Rows from block 1 of the decoder of a small image VAE, named by matrix and row number. Each number is 128 + 32 x the weight over its row's rms, rounded and kept within 0 to 255. All counts start at 0. Numbers have three digits each.
Before each channel's rows are labels from the 100 images, of 14976, where the channel reaches its highest value: "strongest on" is what is common among them. Only what is clearly more common there than usual is listed. The data: capsule endoscopy frames (Kvasir-Capsule). In brackets: how many of the 100, against the usual share in percent.
# conv: 3x3 conv (decoder.mid.1.conv.weight, 192x192x3x3, each kernel summed), inputs 96-191

strongest on: finding: ileocecal valve (69 vs 8.8)
conv.11:128144129131024128157131125131128129153128120130129127122139243130211255120157163053000130126128129128129130129118129135129128086156129128134148129230112150083137129115145131140128127128128142128127146137132073130128146127124135145130128133132131132129131130133108128147127139140147158128

strongest on: finding: ileocecal valve (87 vs 8.8)
conv.117:125123127092101085129128084126131130130127115105127126100129145104208225104123143117000128125127128128125128129108128130128125091158128113127133127204082115095131128076135125129115124127127139128142150128122083127126127133131114126123127127125125128130127125129134127117126112117136115127

strongest on: finding: reduced mucosal view (28 vs 6.2)
conv.75:124136148095140156111100107135132076135133097145146114137113156056102137118142128155118130160138143115019108138109134163148124164091154168054114122161107125121000098131046110094135091161129128124110108110185174130150168101102107071109140082126113145113167170152074129136127148137105041133

strongest on: finding: blood fresh (44 vs 0.9)
conv.34:114203131128197102109120135147115131124128167082129123143129104131143123129122077130128128101127125131136085129160129118129134000091129106132124130119137122161059123067144137080128135126129095122111129122114024124107115069202079170108107137112127125127148118107134154120137134074107132128

strongest on: finding: ileocecal valve (26 vs 8.8)
conv.143:133106129095109169179139163143147076254154096149135139114141089167138130108180133086140127130173125137091116118138137161140088000133143117091084128133135169145030116109139102182123124117134101128134128112098125117085159088154064141116218106120104159108108127111069142109127187108117010138

strongest on: finding: pylorus (54 vs 3.4)
conv.72:133100081126105031155170113131113038128121176079097063121121143138143131162140161092118094065115118108040081107141107091093128135128078118113132117121134124117126069105089162079145130107128132122161147068047095128114123143127171120200139137191105076112186095107111097109106133124092095124

strongest on: finding: ileocecal valve (45 vs 8.8)
conv.26:129129130167086126158137141129129214091135121150132127138122108111136127132153124113127129116123123127144191130119129176128116084145134141123122130179139161130078152147102130134121101120124076130141137130130119144122101079102004136000120108124202137120066131126094075080154084131174092125

strongest on: finding: pylorus (42 vs 3.4)
conv.169:150104123126110109163142145105168156130120117154127052123124168139079133147114111064078124114139119114138093126121128091128135187127126071114068129192147137084118095107110116068119138169128126123143126111093110125127154072103130118068131095146125126112088168085000056118131149113132128129

strongest on: finding: ileocecal valve (33 vs 8.8)
conv.74:132065121054082134133158079099104047098122190109131116131187208079110120114136152070080124194121128061149126128126127111131084122165127117038131121101148054115136107151128066148102130197108130140130129132124123130136094085101157067102144103169094109079123091110164126152048128153105090136

strongest on: finding: pylorus (47 vs 3.4); finding: blood fresh (45 vs 0.9)
conv.155:128099128122070122129133139125128135156128147138129128060140123113181128117126139110128128127138128128136127129135128133128129144137128125135132128131134139050137128068129120129129129134128128128138129133132110128164128121179133156129155128138127140129127137132000128131132088135148113128

strongest on: finding: blood fresh (56 vs 0.9); finding: pylorus (29 vs 3.4)
conv.91:128070128123050116129134144117129142121128143129129128047131110102148128120125143108128128135130128128146116129111128133128128160129129101118121128130130139057170108018131123104129128129129118128135127130131112127114132114159122147128132128140128130126121131129000128124130074118153146128

strongest on: finding: ileocecal valve (26 vs 8.8)
conv.28:127119132080196184142146099139134138107125127123133129151160164149187141145145143151125186141148135178121133130133058145135173053112131122123178162113131106122122111116113129163132164131060189000191076145139171162130114018144109132130124136147137154103031116201181104138170131165151146055

strongest on: finding: ileocecal valve (36 vs 8.8)
conv.58:106164132116093127068080039098126102128128108092127093121137060135172156117127083085126132126126040173142058128104129107128149096091128098096106142107164140079097099110132142126124133102127128021137131058134120152127114079198095132097129128145126108105003119133083089103097120139132092015

strongest on: finding: ileocecal valve (61 vs 8.8)
conv.112:123115131102066073130115131137132193129132129128122108134130103167138117081110098076128123153138127108255173127146120153138122098094133104154104125170114171119126174151127133116129141136125098134134160121133116098116163085086094176085100118068143143136095140129142143127141118091169180126

strongest on: finding: blood fresh (63 vs 0.9); finding: ileocecal valve (25 vs 8.8)
conv.40:124123131117107094127143152115136108113129127160130123135148097101116125106120174098127129101124120129087104129088127097126127000136125124058104124140113140145070086037102094111122118126124136127103118117139070128132124040161057142122110135111112076129100134112202126119134129109082117128

strongest on: finding: blood fresh (31 vs 0.9)
conv.157:128140094133184165153158110142129138081143131183130166033116092131111127214129143180133123113195126126146195119151131151132150255126201207129159130143132168141145154143146088203124130127125106129127117117109100120138126137101100131137181111105138120129115116157042161162172159152208143129

strongest on: finding: ileocecal valve (71 vs 8.8)
conv.67:127142128126098129128136120122151131127128063100128128080141184107181255096119156040000130115128148128129126130124129145130127127107130098123080128255077115130115128046141123136129126129129140128134128134094128126129130145099127109132128125129132110130120127135124128097128099108143082128

strongest on: finding: ileocecal valve (28 vs 8.8)
conv.54:000144129098081125068145125114123127116128121086128152059130197128144128191147082060128128128124129128135127129132127146127128027121128127156128127123100139137049153078128163137128117128128100129124126106132078161128061126183011130118129176129122129134138108126083143120130089120115132159

strongest on: finding: ileocecal valve (62 vs 8.8)
conv.173:126119128125130128129137120132128128038128132129128128101121010125043128120118127101128128124128128128129130128090128120128128005146128128118127128127112118151106128133128130128128127130128126128129127138132114127151127000085104125126174132132128128128131125128087128128129099132141149127

strongest on: finding: pylorus (29 vs 3.4)
conv.36:088111096138128085120131113077073124150053133117098060138102136103158141103109105116095109098065125127128089109136107112112131184102110065097120123122133081118119062137130125045086127114103123113123125117056111114122072148134117098105123099120095078081120066102099086098121131120131118125

strongest on: finding: ileocecal valve (41 vs 8.8)
conv.10:144124124124083021143119134104130122091128129131128086144116180113110130127122164108060125131129137123145097127104129128128127150109127152078113128228089086026131080073015122095125133129126131128133130103101138128123148015088164078195128113079113123116129145107100116168120064140132119132

strongest on: finding: ileocecal valve (29 vs 8.8)
conv.134:132130130112146158153111131119145142146140157130123140127143206139164139126153171167128106141137147175108128142118163140127164102109131130214191113110127141142212133124116112129131169155110228000163060204162182134128132135097192160131127140134148159085103139189125134108166142162147154060